From a checkpoint of a small sound classifier.
Model: 3.9M parameters, log mel input, arch tc_resnet, activation relu6, depths [2, 2, 5, 2], widths [128, 160, 192, 240].
Training: adamw at rate 0.0037, 15700 steps, batches of 128, held-out accuracy 74%.
Data: 26041 training examples, 77.2 epochs.
Rows from block 7, named by matrix and row number. Rows with one number belong to one channel. Each number is 128 + 24 x the weight over its row's rms, rounded and kept within 0 to 255. All counts start at 0. Numbers have three digits each. After the name is the row's rms in percent of the matrix's.
# convs0: first width-5 conv (model.blocks.7.convs.0.weight, 192x192x5), inputs 80-99, a 5 kernel for each
# convs1: second width-5 conv (model.blocks.7.convs.1.weight, 192x192x5, transposed), outputs 80-99, a 5 kernel for each
convs0.32 098:136152169132154132143165142157146110113119128098141164161181105142122116107105084101122140107120107107151143140143153122081107121102117132108097097104111120134161121070132127135129111143164147108095131134106137122139133123137118071090133154141137123141155108134120119130115096090139143090104101106139
convs0.33 091:145151141145120152160137110124127116114105103148132153114094085118141116104094127163148121138161131102085118122118092143082071114143125119073112097145122117139129170106104095079117174157127118107129080128138151115145140105097200177141112115114146145149111149114141109106158131158101128137100075092096
convs0.34 087:101115080096104132141135128128096069105131105115109116096092115103100094112084110118099105159109088111161089126130144137069099119105110097143132140092114113132117132127126150128096146143136132141127084127139133135157144148115129143100096104119130131121106128132159156150147144138097091104095126133116
convs0.35 102:142133172136115120131136128114135145129103115130136120128152174140118081106109085120137121126138136145162148154147131136151145119071095156159159166141143123107097097150143138111148104095130111095175177127112101128116114116124097126154139106119107130142164149133135096104137125126112125136109123141159
convs0.36 092:159137143133137090107134143132115129158162150131110114133154133132140137130120133146154167120136136137162123110113099126118072069104135154136130148149104157140134134104121134136115152161132107111119117147116148110121151155139117092101083088133119124139148123147157131145132121134143136141148154196179
convs0.37 108:166147080092081097093115124147147130099115099111096120098124153138130113128120092124141132105135146152123159118155074147158148100096128101117128091079159129106102117123109142087112138131105110131133110140131151110104131135142168113153161167147124101138140157138093121131088074099152131105076110168150
convs0.38 094:129141127141140148134095104101123116104108113133121137164162102126133155149121139118124126157092073087121135081118081143148110147113189104149153122088133118085068116109117120129152120112095137131139161130132106131143117086092134135108157104126117111097134135136122158093166154111160122148166122124122
convs0.39 109:130096137115134076104122133142147114145146133129071119146149135157183138122161133128148150135110107152137117114119111098122132114114112117159155097109114132131140102120142141128118173155136117088149132108098121089131135148122101116122127118163155125128164135144138150101133140118140126160129097093138
convs0.40 095:137126115133089114087074128115108101106149149138125059104111116107113125134127114118113151119100108103128114086096141158116094127161144080096172169155099139138129124116118117139144159135101098096097128112144142122099105097097102091137176159115119130109128118121126132131182204161121139106073101093108
convs0.41 108:126152102120096117115114115114152150121086106084090123108086139140134146117153132140136151117134148121116143160158087082122136119083109130113106127104167162118127140139118133116121143144136101100148112111132146082100125128121137114171148138127151101110136151109108124136117148141128122084105118151153
convs0.42 096:107081108065095128106126141132123133135108130108126149113152097125090124109138106117105120154122140137119105124099117126126099099138141141136130138100155136113131122139143116158146107158151113148091128105120148116090103123131106096116158159169135131101103105119115135122131128169146175072138113125112
convs0.43 092:173192147124139096125140149150161168164123144153149123127131125116120127139129177195126128114130141134144108111093096128123124097063093152123149182156119129150139136143140137130134127135123104100130121138135119153154164157152131096120135133127182190137103129118107121120122123139157149131138147161139
convs0.44 091:115112146143125145124102111133141096081115104120100120125129095130139128101114135145171151121116108135148106095127117165092089088111118086094155157152118119103130147085079092090096165166144123135081100154182178123102116109110171160109105145115152141157150134137106119182103135108108117142111090100097
convs0.45 091:080091131143115096115111105103122114136118097145152127123140128108090089101113125112129142107140148157149119099145112081148143124104125147143122110102099122145136118121125135125111138131127145142145171123119099138156129121129159162157148130144137143151162135137135165175114136134133134125126133133110
convs0.46 105:181115120103149129135139126097121123082123130110078121130137123141160140122129130145157145087141179159156134097095109166116126103155114102091114118128115143149135139172139131114165187159125117087136139126154124109131116103105085126158173119119139140139147104158139151171110172158151129142120099099136
convs0.47 103:173130117146115089109110114116146134134180159150145103135133119120134133109128120112113123137127128155167102093119105108147131106116131152153160139142128134129150115130111101116098130138130098079131152130139139119146128134123099116136163148142140101090119111132114151131106135130120118127127110132115
convs0.48 103:122127130164097129134144137143145109099117082137113147153115142114137118115116163141153113131111127130081165151163108121144154146133157140117119126121151129158140126123130155132120159135135148123114099139153170147139114111128078147174209190121152149141096119110109105103166142147131172191191112142102
convs0.49 093:157171169082137115133161169159128126118110126182179151155187169118098115137138128128147145121126125099105169177140101093122122139110118134141103137140129156175157107138113099127145139138141127126142144130111101117133149144135128137136113122131124106124141102104119123129150142152147160145118125143160
convs0.50 083:145142151126164161164159146128133117129117118113138130141146178162141144143146112116111097170154117108091115096127122181114144130122162124144117113146186181169135174142122141123126137128121120133152112127107120109144138125080113111094102101124103131121126119124141165128119135150126160112117165142120
convs0.51 083:106095143143152119100097108098158114137139137105118121127122140142153152118108138159160177113135111099092091100110161147178099116129121136134127153177062083105139159108132132149160037101119143126135131115168148129189135135115173087119119110112139164161158125153112122108178126109113133142166135139130
convs0.52 105:125110084104079145139147157127160134119120124151109099135142064124150161148108108124119109082090122146150133117094092090078112128114089134158132117095120145148154130154121131124118148167152138137118127154152088085115167163152121096145130140108146128095097125120131145111118118133135156081079079126133
convs0.53 095:175165162172172157161161159164128105109107100176192190204166160139146123134148151144145136173157126119087133153134128132141147127114141130146141140153155153126144146095101104131129138147160145133149128143119119133131128122119140153115108123112118130140152138133135122113147140159161141156143165139160
convs0.54 100:109149166113158125115135150124126103119099109140122132111138139128117102125098123110154155072102084101119131131131100128111124163111142154159147127166143104135141114149095135157147101115099130098151121095122133135121110123118128143139108172101081108131147136117145124118158160168125143151108138173171
convs0.55 099:132087139116082140114102115119114076081108144140138155098120114126087117145160142118092121166110091108109122118149136132117140180137145072094110140108070097130140125150146138125131152168167096129139141112102134149121099102115116135139113138146143123090135118100105138115105136181119114091087124070115
convs0.56 105:127145089125099117109122132122108141108132123149122074163092122130120131103123088134136125104105097109102160149159113130128153130136194122120145099110093147173137117135128112148146166140132124077171127150167101102106156113125072128151185133079112141132141126133119133167120156143114133131108089159094
convs0.57 101:101114102113097129114109099068131125120093101114128110101112131141077065153099124114141145148106140159155112146112093119121159131095119107079103165158128160161115108149146150137140137132142135102153145099127181148113120100107114122147172164084110132127134139097129143137143094117107119102076118161128
convs0.58 099:173180176168152155151159162158100120125120116191203194182180195146142128130150156127120128139141123113117154145142123130115117121116127133142150125142152148144152132095109101105123136137127117119123143139114119116141133130138132119120123119130124113124120151136133126129149156149156159160146152155148
convs0.59 109:092122157109137152116084065064083072087089132063097131097117131155145134102115141122141131084126133113152076116124146113117162167138190106125150140118159094119065122093115136119136098102079095112129106128126138143135138102088116113135142133108127133141157146128165143172145159120075082153128114138147
convs0.60 117:128135119108138125113133127117125119126127143096127151134112072117138158138112122115139138112131160158119146156112106132110163150150150086132156154157162159139096118122139133107076101107125131112127133121153155111132134138135091104141146154115111126135132123136135125164136135161092104141114145115144
convs0.61 106:115109167158170131109102090097141108105105120147145126144117110117146121109104109146154107104129115117112128096125141131141113136128131098136162143112165118119109131097122146137149062095151138103120131153168130127116112093079119089116108123084120133157115112123108125149126125117120114139134130102092
convs0.62 114:063084166146163125134112097099114127140156146072142067111146115126136094132124134139144137123165122159175101108148145115125089149110150111113149146142106138170159149089089099159142097109109103138124105119140110120127141086090097138155104060127129105137128124156135139190154155127147161072098056124120
convs0.63 108:145120104112113147162146113092123120124137154148157064102099161154098088124171141114095077146162159139112111109129152141116147147140133090080124132128129137111092112146156118146106134086106121141139148128130150130123126115115130151142155162160139107082059092102104135124133105103140137130105077140158
convs0.64 104:076100107129090128112123105098095093137145146062119109104149151141112088074128091082069087127111127138107151121141166110141151159151124137140103092125125138163152131143127132179128113124133127138142126116108095111127114141123079116115136138111118123071105116141134107093144147129147153154136130112109
convs0.65 103:081098160105098101120123109098120113150117127105162146104129119130111097107129164137133139144179155136141123120136110077125146137127108134169100129116141139109173101109117117143092077105108096111110166185149165094129147136136089124113087082154159148138126104121132125113130171151146125145143134164139
convs0.66 103:149143156101178085088125122132119116110132143131103099070108097115119124193100111120121131146140145121158125139124114114121113112089161117139142165173102109123139132130141137146137112129112088097090120143148142119114129126150144085129131077111131122138132132114127130167116107118132123121112147192108
convs0.67 105:129088107065128069086087121116109102087123147138151131123122087102145139127087119170147154151162134146160108121126106082144156140130122125125162146118121125124155150143116121113138102120117120114116159159167132094150141146100115122137167130102112097103139113093109112145139133133137132131107113097112
convs0.68 106:136108139120137081092095104121120086129128147069122090079085138079133127090082118132112125108198144091101128111113169170136089145135136145108126162130107143131134154125134118130183080108114103146127101133105117121090121108087127106122137167089116134103100113133143126155157152113139147130117097145113
convs0.69 098:105103119088101088099111134139124121127135139125130105091134097112114120093107110117114122184135104125115101163111083101132149154090091121126141122127149111135153111120145136117112160191172131097111138126138105117124096122100077134113126137157140131118138126134185182160089124121111139093095116113125
convs0.70 107:110117099082088135151147140130106124130126122158109132126159121118112129131080101100134157102075122132130098147139127115112150158121059154128120109061107107131116119153158134100111140077101135116098149135135130160127106114137166149170162149085103112118120151135146126133169097096123155130118142121153
convs0.71 091:145131138142121092121140145142133125125128121134119143167076084118133155156145114121151154127153168194159114112116114122103068042071108137134149155168115132144149157094098119127121120129137124095092120109123081053120141154150085120111158141134121125141145103116125125105119122130156139104117106110101
convs0.72 110:134140122105054106120112117128164129134147109136114128114130102159157121120122117131115100120131126124132105122079080085137131136109045111119153136138141116117133129119133123107085163167169153122100111119094082121115138125125094095122096142144122126138122119114148112069096122114098098107103108124101
convs0.73 094:077090127106114126132132124147125131110139124089091128113138134128127141163138152143161132149183147099082125111126136123161149125171162082112125141111118110111132137123116107119120114113132144152126124128154138136133138141135131129154129116149129134119108102110110094091105096112129158130112112172128
convs0.74 109:119116126104083145145140136119146125102115105126117165149079101143160131077106136152141121167147148118092161119131114083132132149100118095124135125117173144127148127104102094125137143124135125102083148170153111124156158134096093107135113121113137118125086119143136119113107114134123133130135146127097
convs0.75 093:139143111170133189165110097108132126100118113124116120149113137131123127110123150131143150120150166142114123120154152130142125117163144127074103093120102108080130137127135139128099087109104126132120131124150158136113120072113101148139145136109127128134141119143141116113061123101146134139147119108121
convs0.76 092:095099120146160159119107094127139107098137139128123170129142092118126144149145147139136138073081061093087106113097119122119087124125124119117115130136101084120105102123128149133137114121126121141076146159134128089121128130120078088139167096128112113136151080133123093088118152181151125147104163148153
convs0.77 099:127142119074165129148105105091135144136091134116137133086143119147127110140124100128161134160133162107128181153130118114091160151119146084098117162085115136134122104169126136115134169151129122167149112102110141146140139153084122110133160142098118104140121126088105124131103140154115150078112127162103
convs0.78 095:081119112102108113095099109126141137143142129127122154100136132108119131127138122095117131127123118113132087120146090065083174129153130118086105122107157141158154113129138171116082137162172158126124106135104098174126145137142104079109103112129114099113129135159113092098127125091131129165115105142101
convs0.79 114:130151111133123146113099111118107140151130105140128143121102152135124072107134133097096102157157132091125128151122090095124135134126087132112104067136112121136128112114149128127118117152114109091124149157102133143104117112133149152159156130123122134099086153075070119162111065080108130140106107110140
convs0.80 095:191148152151091122123097123137103121097105108175146167134138107157146171171103101132122165093123087133122124125113120110129120154152135107102131148140140156125131188137161144125147126134124113093131107150161155130140134146142122171170118107111126146115110160149160162116148121125141126139153170153137
convs0.81 094:106123110134189161158112118136117143115115135156098117120125154103118125141147117136125094139115152138126131127105109157144100142095121152102134125122095127128121144144129104123118062091128142136164177126120131136117147137141153114152120166135149154170135128128156120129107135092089145153169096112105
convs0.82 103:155169145138139126141155168139111109126124117202171122127124109154171170157143134113136094137135144138087144148141103101140103149130113071118124138119143141166158137107143126122088153148125132151111123105077076079134155162145092115125078115170157097081079153155126118099097122120129152140131153143118
convs0.83 083:121146160167128101111115110120133135116135126121148126148111132143142114117122138141118115106134134105086128101111151143113147133109106130114151114102156143127138161126118112129129151139132127109094091133123074155143161134123100132134135114133118120125121109137112100088128136113130140118122107125118
convs0.84 096:132113119150139160159152157137127123120163167197164158150125095113120147136147119100108091121113110128109123092077109129122157138074125123133119108107109119093133127153144139169133152143132125106134134109099093160140136144134115143131144157151150148142130079088112123105182149137131133158118130142141
convs0.85 097:119134116124122134127129154157121130131137152131141097152121189176142103112124103124101083146128121095108176162090046070132186184099070129158127126168160139142172149155151163148107145134137125120143151174117094123106118122116159150141167159105102114099130105114094136162069115097091124202096136127158
convs0.86 112:124094127128124173179170169138137135121133128155136150129109154124108136139106103088082086128119112107096109057072106129127142127108092110119127146168152152122109125159114117130132151150142161152182159129101090139107116140118102079119104101122098101111104111136143151147142149146116127118116158135114
convs0.87 109:126144144162158194177162153150115131123120124131116121127084119094120124128097075074085093131093112096102094140135147107129145122093112138118120122107097117139145122137134149139095116134155122081138127132081053149124144128135170146146132114093088107112065108143137085157122112121115137155167137127151
convs0.88 114:108133143126110119131140139137155109111113117111132117128123115117131117111117139150136099105094112120090093096086115136125134093081078134150152137126169091079101129116102104125122123155167137104094116124100055146141147125087147110120134109112129150149140156161159124093143157127092071138153153114079
convs0.89 106:122154152169115139132124110104124105099104125097116130130118143148131104113096095104135125074116103098128084113119142142160134158140143142131117145105128056123153163096089116132139146162159109098092072094127126139134123066080135141139125069064128131122133146142137114103107127103063083127127129118116
convs0.90 110:095116107135153172165147137137115119125111108144137121114122159133116107134094077089100126108096063060084087107108140156124099107082075147150130136132117119085101107157155169147131138133111136117119118124095082148147141115130131114102093100081084104121108079121134131136126157158119137141149128106138
convs0.91 096:154130128135156160139126138136149126121100100145131118129116091091113109128128159151122114109117118132124118089094134110123114143113104145159143102138077071133134098153125113139132090101103126129111119117123092146140140136132074120129118125137153145116133080100082083080108144120103143165143142130152
convs0.92 112:108104127124139172189174164146129131138132119164147153144127131098108135143115090094089108127132117118129120104075100111097135119089092116123111138154143155162101111155127123136123138147134152144186152110107107113118139137137094092098111093121099111125107088092122146144192180170144151134098110141136
convs0.93 110:125118165097135138144135144139130114105098125092132116119107156117125156160113104139145114067092124123124090141119118110160131074101144125132135120146159113091076111110096123145124129160138112088075117104057125103136144117119147111156126135107110143152138132120148131066119121130103088124127149150113
convs0.94 092:095099130108154127142149159145137110122119113107122123149115149131149149139098126121108128101126091130114139122144143129096125151102102147133130150159162122111108104112127156131084114133128135101084086115149124114147132157141115127146143086106126122090106120124122109122185203120147160142152098092129
convs0.95 104:073081094103099149159166183169117123129110102140120125100120123126110130149095096082082084074110107120116114120116118124109125118093075127161148160157137163142130119160140155147143133148132134134130158137123120093114145143160100092095113111112122119114123098106117137151181193158147161131109086113125
convs0.96 095:129162116117124171128128121117161139088121108177127112116099121130136131088110103122112106173138142114087105160153099143120151125112138110105125115185109148125140097100130139135131085113163115065121140123116049143139123148113158169128119113155123166139110156111082163114128093102136120137120107126080
convs1.32 109:115118154133150101108095116123090066103131131104111112130144127149128119131138119110127127117107074096101108120133133094086081098094108128134134123119143118090075089113144140088121070109111116123117107088074085071107116106094107090096113104124140128136147094131150120132120127135124143137139142146143
convs1.33 096:109115127135139113091074074047113107097131128113101085113140131129137134115129103109090132140109132139108151155158154110119118092103124138123143161131116130142100090153114125118087111122123097115129122131133112135120110137118119106095103134125130146142147116121122151138137133132140144148155158158151
convs1.34 101:113104115113105125128123116126131117116132107130128106108108167163130109094113124143135157109083090082117139130111086105079100133135116185166126118101087070101146152081129152151152142124098103115097122119119123142148128133170077102153161151119126136130148113171147136142126141142137147141148119128144
convs1.35 109:147136117112111095101104106107150106115103144179168162155153115115106104116106079117106092138143118115154143122101117148126138149153108121130093114109152125145148112136113129162120133094127104110143118140140137099118099077164132139134112069106077085129147193146177175174130111113116101118112097095099
convs1.36 070:120131133127122094108125142139154130124107090130121125128119143144139131125115116139097084081082109118121134134131112118132125114119120127162123128110135130173173133115132127120111136084075089110144143134127117102126141118133126117124120118149136103102128098048043104143136133106098093134129129135125
convs1.37 123:138146140127105099120116128110107104138121103131141135133114103086055071102124099109114124108152140151134188117116106146145170190171165106083094071082131017115156156137139071087123120129133142136126145146170167144175150071046174190202204174090116117121107133137112118068126157140128133136103124131133
convs1.38 102:127134120130120128127122097067146166138117153113119125126121123140152122119076110107113135118128132140160135153128124120134115115145129114137129164127152112103120181093152109119126153178173166134119128107134122125153149172129068074129158151064109107117125093118160145143112121129104137112117114113121
convs1.39 104:128134131129133121124112109118177149143108115132142145127146131124111100100118111133091099106077115125135126124125124126092112143144161170132115137114085066101139162139112119106120186109134113152103123129125115128150112102100091124137147158122132122105118136118137097127186139145136112134126116129130
convs1.40 092:133125163132131096106121137140164165104119178144134127122132136134140145141087116134128122138145131107095132123125135139106098105114097107134155141150121099125109139148170133152139085086107150171123117136118115105115098110112105074077072060099122119136120125159146130133157164137163165139146157160156
convs1.41 121:137136136127112095117127124127105107116118100129133131133130123085040023060086102090110092127146151147136135117084113143134150162161155133077068029030096042132158154070118071099086101096121105137135138135148163151165174103045158181194196176121116111099097151132104099051117133116112101123124123120122
convs1.42 092:148143138128131119135119117133152186127099070136127149144131131109079093116084085114136099129100154134144129139112119134133137141137111120141098090105106088126143125155142123152115203165127149139111104139131128152163095083084145159171154109091079114140127134123122109111145136113135127135131129130131
convs1.43 085:128119123131121091100123132159109096073042067138134139127120140115103104117134142082057090101105124125126148150128115115129137143143126145141135094112103108153144115114121112155196092079076085114131140147135106113100101084120148157153146136104088104114123199142105121116097093102080095102102105105106
convs1.44 094:125153165134137107142107124075105101115070127141145140139159103123122116091091081091090084109110120110092133117126125093173175144130140101105124140126134135101113098137083109110086113084107103140146127116118125106117118121083188154121122117138117128147137121159150139117155136138145150131139141141129
convs1.45 091:129114103109105096115105113123165146111099104113141132134120096102107105087131111104094115117110123142133096113098105111122131132122119138117131136121111080087117125136124087098108116109116180166121115117090091104106095112109101088090096106134134112090098123096095080099134147150144136133128126126123
convs1.46 112:119110114115124123125118107100101126111153144118127109113126109102127139110089101122099092150157162123145148128158161138132142140123127105114132128132129127152133092135113096135140118123119122102149139147157150133123141141145124138141140128125117113126115096134141133111137124133120136154150149147138
convs1.47 109:112119116126121075106106104122162147105033042137128126143141112134135141123123134140125107104114129140148096101117112114106119119123143120138165152152125122154107103118107114105128103093090097123099101115128114125123129112133138112097121132115130122116114122135125125156132128121115111115092113111110
convs1.48 093:116102099119153156147116133122110152129038030108118101119127119127128133141089163141175179136139143126152114132130122115139122122124124084101129111111170178148153144160147151144114096122141157193127137158135118107091090139132124121120128146099139169166144093098111123100102119143134152140136131133135
convs1.49 077:117142139073091121134117116107146151103114086105142132108113117101086093117168160127107097135116147142188153115092121146170173174159130119098075089128117120132126118155113061102098094123129134113124142148161162152149113096108169184191171112154154156127137118097110091075163137110121112141148141142135
convs1.50 092:119126128116109126130135127126094113120120161102104126112105150144134108119146111164109128126087132134150128142123111139098153143138121181147119116092134114086122103149135082102102131109116126118137136134149109153106147148130106139148148120109124105143117165156165128128125117121129117118127134123126
convs1.51 093:127107087113146183115122107132105121122116148131129142128121126127121129129087107110148112075117157179181138133128134143181155164186162112081100129122117118116122095102099109138114203171171159138152137117171180123127157170181155108140151131092109092110089158154151147142127134124098107122122121117116
convs1.52 096:138141142134122135136136142146159154148125064132134139138136124097098093116103098096110106126132149133133144126121151147147150146137130130099076073082137123146156150119123108122108123114147155158134124134130135161165139103078161169168160134132119116118091156100051019030161151137130118145144142144148
convs1.53 062:121133149114123137125089077047088113108118118140126131132141107120103116119150179141155140130118140138135152138134139119135145147148156066084130115105183134136113078172131165160138159123127118121129131117117125155129143163167115116120114121151178149153126107106066102116154132106112112128132132132149
convs1.54 098:106121107120136145120154128099146155097087095124151133131126109115121118113106141131124117105137114126150136119105119135137150152119146125106143133126153151109093144133127167165149184144151179174131146152137147174115119141158126153151142124103128139137149129134078095135071107071112118114108099095093
convs1.55 109:133107131129125077126117110118133113110102161146126114105114109119129128142114095138155161097107127112124107114130130134119130110102098119144111101132118126171161146108119119147123105129124157114113121133118132104135122138112121127126129123128115123142147161129103059080171147144135153147160149154149
convs1.56 108:136149113140098109117116117102133125118054101141147132118110123093085101108128121128122138107139148132147120099108132134118160167133120116078124104069066090150153141095109121082151119104136174163108131131129142168169131142099138157158147107127106122127123165128137109080154134159133147142132142140156
convs1.57 118:133157159140152106113127101089151136145102085129146147124140117082060086123107130139161136156163163115139130090105141145169170167151121103107072105106069110163125105131040084124111130122101115136138139154141143190156103074111171185189150039084118132154118157132106116105113088102115113092105112108099
convs1.58 069:148141138117121133133115127110106153136153137133142138124130104118083097118134119141115151079101103108133131135131135151120124136135134119117124118118118130132135117149170144080089159105149171194120130126125140124128130122168135136138136105113135124135119121114118059085129112102077081111114112121116
convs1.59 111:100121132113098130109093067059119130135139120120121117122107128142127148145058092119114149122115134115102120133119129107118135116141124132158140146101122101114129118113140141115126144132127099143132135118121142129166140141125124127138139134046091121118147053115126157136125142152138143112111118123129
convs1.60 118:165173171183164114170138171169146146151110080168144168186182145144149127106145141151156133143190165103115101124138132147161140136142163142143145139148149142144139150120115121142171104124050123090139141141125157155165130196125167151153180178173155145138141135105133158126120118119129118122122132133129
convs1.61 123:121130141160142120124124128094135151121138125142160149154164124125127126112110121119123150117097139155112149133124113120132139135141165112116136146136156152090107142158113112096114112125122112164113131127149150097097133111140140116139169173092115137124126084129159159150109109103090095094094099089093
convs1.62 107:112114105128125125137108119116130124092080074108123130123118113131113110129132076090076106126112122144094120143132128117111107106117113102145110126112153113082120122114127118092113097091136121166147144107118132137127110103117115099094123118142123121098102028075120161128128126113135163134138143138140
convs1.63 112:111110105114120171179167131125110124143127155128139125120118127113105118107102110135146147097094129086114101095111142149118131133139133134131102113122115106115148142117095104167131131147143108099090104117105117143123104077076123114122141119125132136159157131127125091123143137128127128141138132138131
convs1.64 106:147151142120130059110112133115149158154117106124148150144146128132158153150104155125113124135180140097108132125149134112126135128116126149133138146141099108086052068061107080126121102090064070104103100102103107103096124118149130134132120130114123113140137120097120179220097117120125130111111113108110
convs1.65 103:096099100096090104074122135163157099100111108101105090112095162140124107113139139080083087126143145148121136125121131136100112126136115163143130108107099098100114113118118152126108122135116135155142100115119119126104128122158073095135135133145168116123108105144141127110123129119125152122141129142153
convs1.66 097:083084084096088077088088125113125096111110110101094097097090144158134122122093151161143124167153115131098134145119114086097097106132131145178124122101078095093160158102130081141169110106127108127121114090096113125141140126107098106130144164102129116120138111144085122082129135125123133130133137133126
convs1.67 105:107105096124127130125127143164162164127110071126135130132119145141131132117072121122115155140127125140175124113127142170133136137134141133161173125104112097105102122152127098130169113174133170105134134131131122098133104098151127132141133112123128122129136103106095110127142153153142141145132151145143
convs1.68 108:142147133131142158135117133071095139143113136134140131119134147130102117127118093130141115099147189119128125127120128122139137150148135115113120103142117071132127128148159102114098172117105107112132129135164152148156134103131128138175160131129124120139137121114127135126145120141162135142143140140145
convs1.69 093:122128124126130028075114104113100122145153132122121126136142106099123120111096103101125106090094082092100111089091106112118122123114104102066074073083144105085112129087089082053121131148076072085068076088099108070062081068067139137129124119094118091096117104099123134155108110122131134136140134125126
convs1.70 108:131131141112123156145129127116132114125120112142141142130121148165148099080117121144112139153134127131158147149124129124086089111136148179160139124127160130106104140131090099161134149136129150153143105114125135129107149190153102105132169187125114105122136118119112145149118145136142134156145140133133
convs1.71 069:122124131133130090090120146164152141147132137140156148128127079116136148155112119113138107127137142104119096105118131118115131121096095163115143127127135169159129128093103129131117114122122113143106115117113108065102116105145124138129119112129127150139130154101073138118152157145118121152156161147138
convs1.72 107:134133137139130039086124126137090097116148079109117125145148093077104128127114119086110092100100120130111114101080114147149133126128121078042058072096131121139157159100100081100135148143098093112096077098132160106106087111088165157154156140142144121112092082050085116145106114119113125121123126125127
convs1.73 092:139126129128143108154154137109105115138170146165160145144152136103120110133131119128123155128121132143114110098100114124114139139135105104072104129137144102081131167107096173216180165155117139126096110123119124143142132102108146161171159138100129144159156143135114133154136137121124137137131130123123
convs1.74 123:155141125140137132135134141149193154129120111163150121124130147151155159128141164156139158142095144150115113108138144127119115116105117114134124141127121138130100128186143126126121128126130149151118122129120127130117153159099129114116121120115134136119123111129122147141119135149143148116132148145151
convs1.75 082:130101113108129102124131055000158132121142144119123103115118109115125127118133134143129122134137110122098091111148154122143131126100137087087128130160118148146149080145114131140143187159148170177146145134142125136110102146151163122055052130143125125144148132106120145166119129140133134131128129120124
convs1.76 083:137130127129140095149109096065144135143142143134131116124126114112119112093132128149137134085097114131115111127132132117132137123106124096112149136155135111119140151130162176204211088118108111097129149137133147143133121125133154152147144143130140139135133105068129151163138124132142123138144146133133
convs1.77 097:120132154113099091118106120135132082125127116128131140120084156145111105126165094121144158096135141138149111107090136142118127139133132152156120102130068044125158165137149146165157123143140160106099122138138133135149140117118103142153138084096102130126135131147093091084171153142147164121147146153159
convs1.78 093:143147142127110070101117141125140151137113069110136128133137072105113135141121104104130096148147124099103133103112148134140137142149139103105101110133159098165119078072097101090080142119088065063095097119118119125127070123132159148142130121144122115130118109110066139194127120113115113126116120120108
convs1.79 132:147140138127122135112120124089116116138155143148143136133139073066092137139093139159107102151149145165142083076120136150158164160122117067049062085124114152135118074124103106121098125133140084115127160163148132155130091149104190184151054080103114113087088139155066091124094104108106111097102107106106
convs1.80 105:111113110111143122138105126145151136127092074145120129138129124146136131121115095149165171156161155121141121126147127112112134127138138150158134139156144131174095139085098145128126140141080106048111121128131122135167129078097123138136138164124120151163147112080134115122150159133154169136140153131129
convs1.81 087:108114120137135127154112101033102108164151142148138126120137100127089115085132120123120136109095106094105125101100114120141121123143118085104088094136150117109105190095119084117148190183130143151091096098125120130138124136133128100109132140126139145152139107130148156086137140153144152147145152134146
convs1.82 118:159143137122133065103133139148147131140123124154150146144130098109149131115114093094124137085129163142118099079088102114098107101115112127102113132121134138130128129126101122140131132143105105126062092118122116091127153169085120136142149132123109118127154121148117093097133172161159165131155169178185
convs1.83 077:107107122124098142104119113166135140129124110129152132123118124123107106104116133184217184145128158163103107098113119110142134131131145105115127125118083090102097112109119134115131180143104066089117115132134126185134158136175118113109114107160166162141126180126108136131139132124111148133116126127129
convs1.84 111:113125134122119152154146150158144187163134088110116120126119128137132119117117148116136112137140139121134111127137108113111101097110123121105149158133142118118126131132157136122088111121134173173129110113111122102113121133143113107116128136143116119129125126116116120121165150141139133180169154149150
convs1.85 108:109117117092103168155155139095161134116093089093119121097086135103108107119168147134124120104100120125142140116113118146152174176158148125101106100117155126127136126134079085086116109133174159151095136159145131147152133113130145165169159162123117124120110150156140123109115104088113103125125132125133
convs1.86 108:106112118126111179169167171180108137131124136108111124128121139127121109137123137143141117089100120102105094089099113120124117135130115107123126115135149148135122122104126105090071093091134172185110131137114101112105114113124102113121116104143133138118110148161129141118100103103105104144128115112118
convs1.87 124:121120117125112157157157155160113098099102131123130129127122108132144151153109127112140122128111121124101129143149132131119116116121133132115126127124154145142124098074118086093117102133158170165129118126104101117098110128120143125093091107141127088112133124140151164154127126134134115153151147143146
convs1.88 080:107111111104149146094129114135144126102129127133124127133142139141123099120125110114112133123132137126152092111119115118128120117136127124067080121162134145131125144160158162107128100122105104169126134134123116116108135167146157128149120117131119110094108084123133126137101110107101115114111100118122
convs1.89 099:107129135133146091076071070038129106140103102117116116123145098122133140111087086114121110075075119127126122136132113085149140130116144127093114151129148157115114072074112096087080118130107082089129127110101120143117101138099164115106150166112133127124104147105114158140137142146143124134136146143150
convs1.90 097:104111111105127185164161148158063076106136160122111115110110144148142130140106117151160153114099096110136129125106110136101103110124119171162159120094160128122130126136138131126121074106149160176096094105122114140148161114137076081108110091093108133156152131148137129123126128123141119139132117117127
convs1.91 113:132134134135124153153148133134103100113111107124120128135120142154157150150128091134153172140136140150144112137142120128123110102094096135161159142122150138113114126130147123115117108114148152154128136143133123124151135113147117111111103107127132123110125137129115082082152124124155145166158142130139
convs1.92 111:110116123131113184168166166175099143131123106109119129130131130119114113129088135131128128098113112113114119106111116138112115133129121118134131118127141128113117119119135101094082115089135168184118124140141114108108107110116097115124125113145150134135121157148121114108130112105111120160144134133135
convs1.93 102:135119125118162167146138120117115119096107086131134108132140139144129121129119122113108161138123147134103125121108124111148129131146131134135127130109119090121080080108100139121149111121084092106145133150119116160153120129101136126154153132102089093108118114114131140131110103121112122100104085094118
convs1.94 090:112114096111123177168167159158106091107119106110119110129115128151147131107132080138143158108106146135127107124110110109118139112104109119135160149111153113093087123121091129099146122142152167181128137146090109134140133093147103118108112121137100169147125083098127133129107141126141145140147143146137
convs1.95 094:109116119128127192169176181194078080086103119129119125125130114104118116116111136159146131100106106119125124093117117124131141145130127133103101110147100110090085107148156140137107153111157167189105129130117112150138140136137120133120100086132134141138109131133113078084092077087090100108100097107110
convs1.96 107:106125083095089084102112129108137147138134130105097102092112140111109131145148126114113092082119113119153116092100129133105141126113105136122113119150099139146097106149162108138131173140155168113119112139123126171186132128104108130116100080146111126147090170117132120109144142151155167157148149153152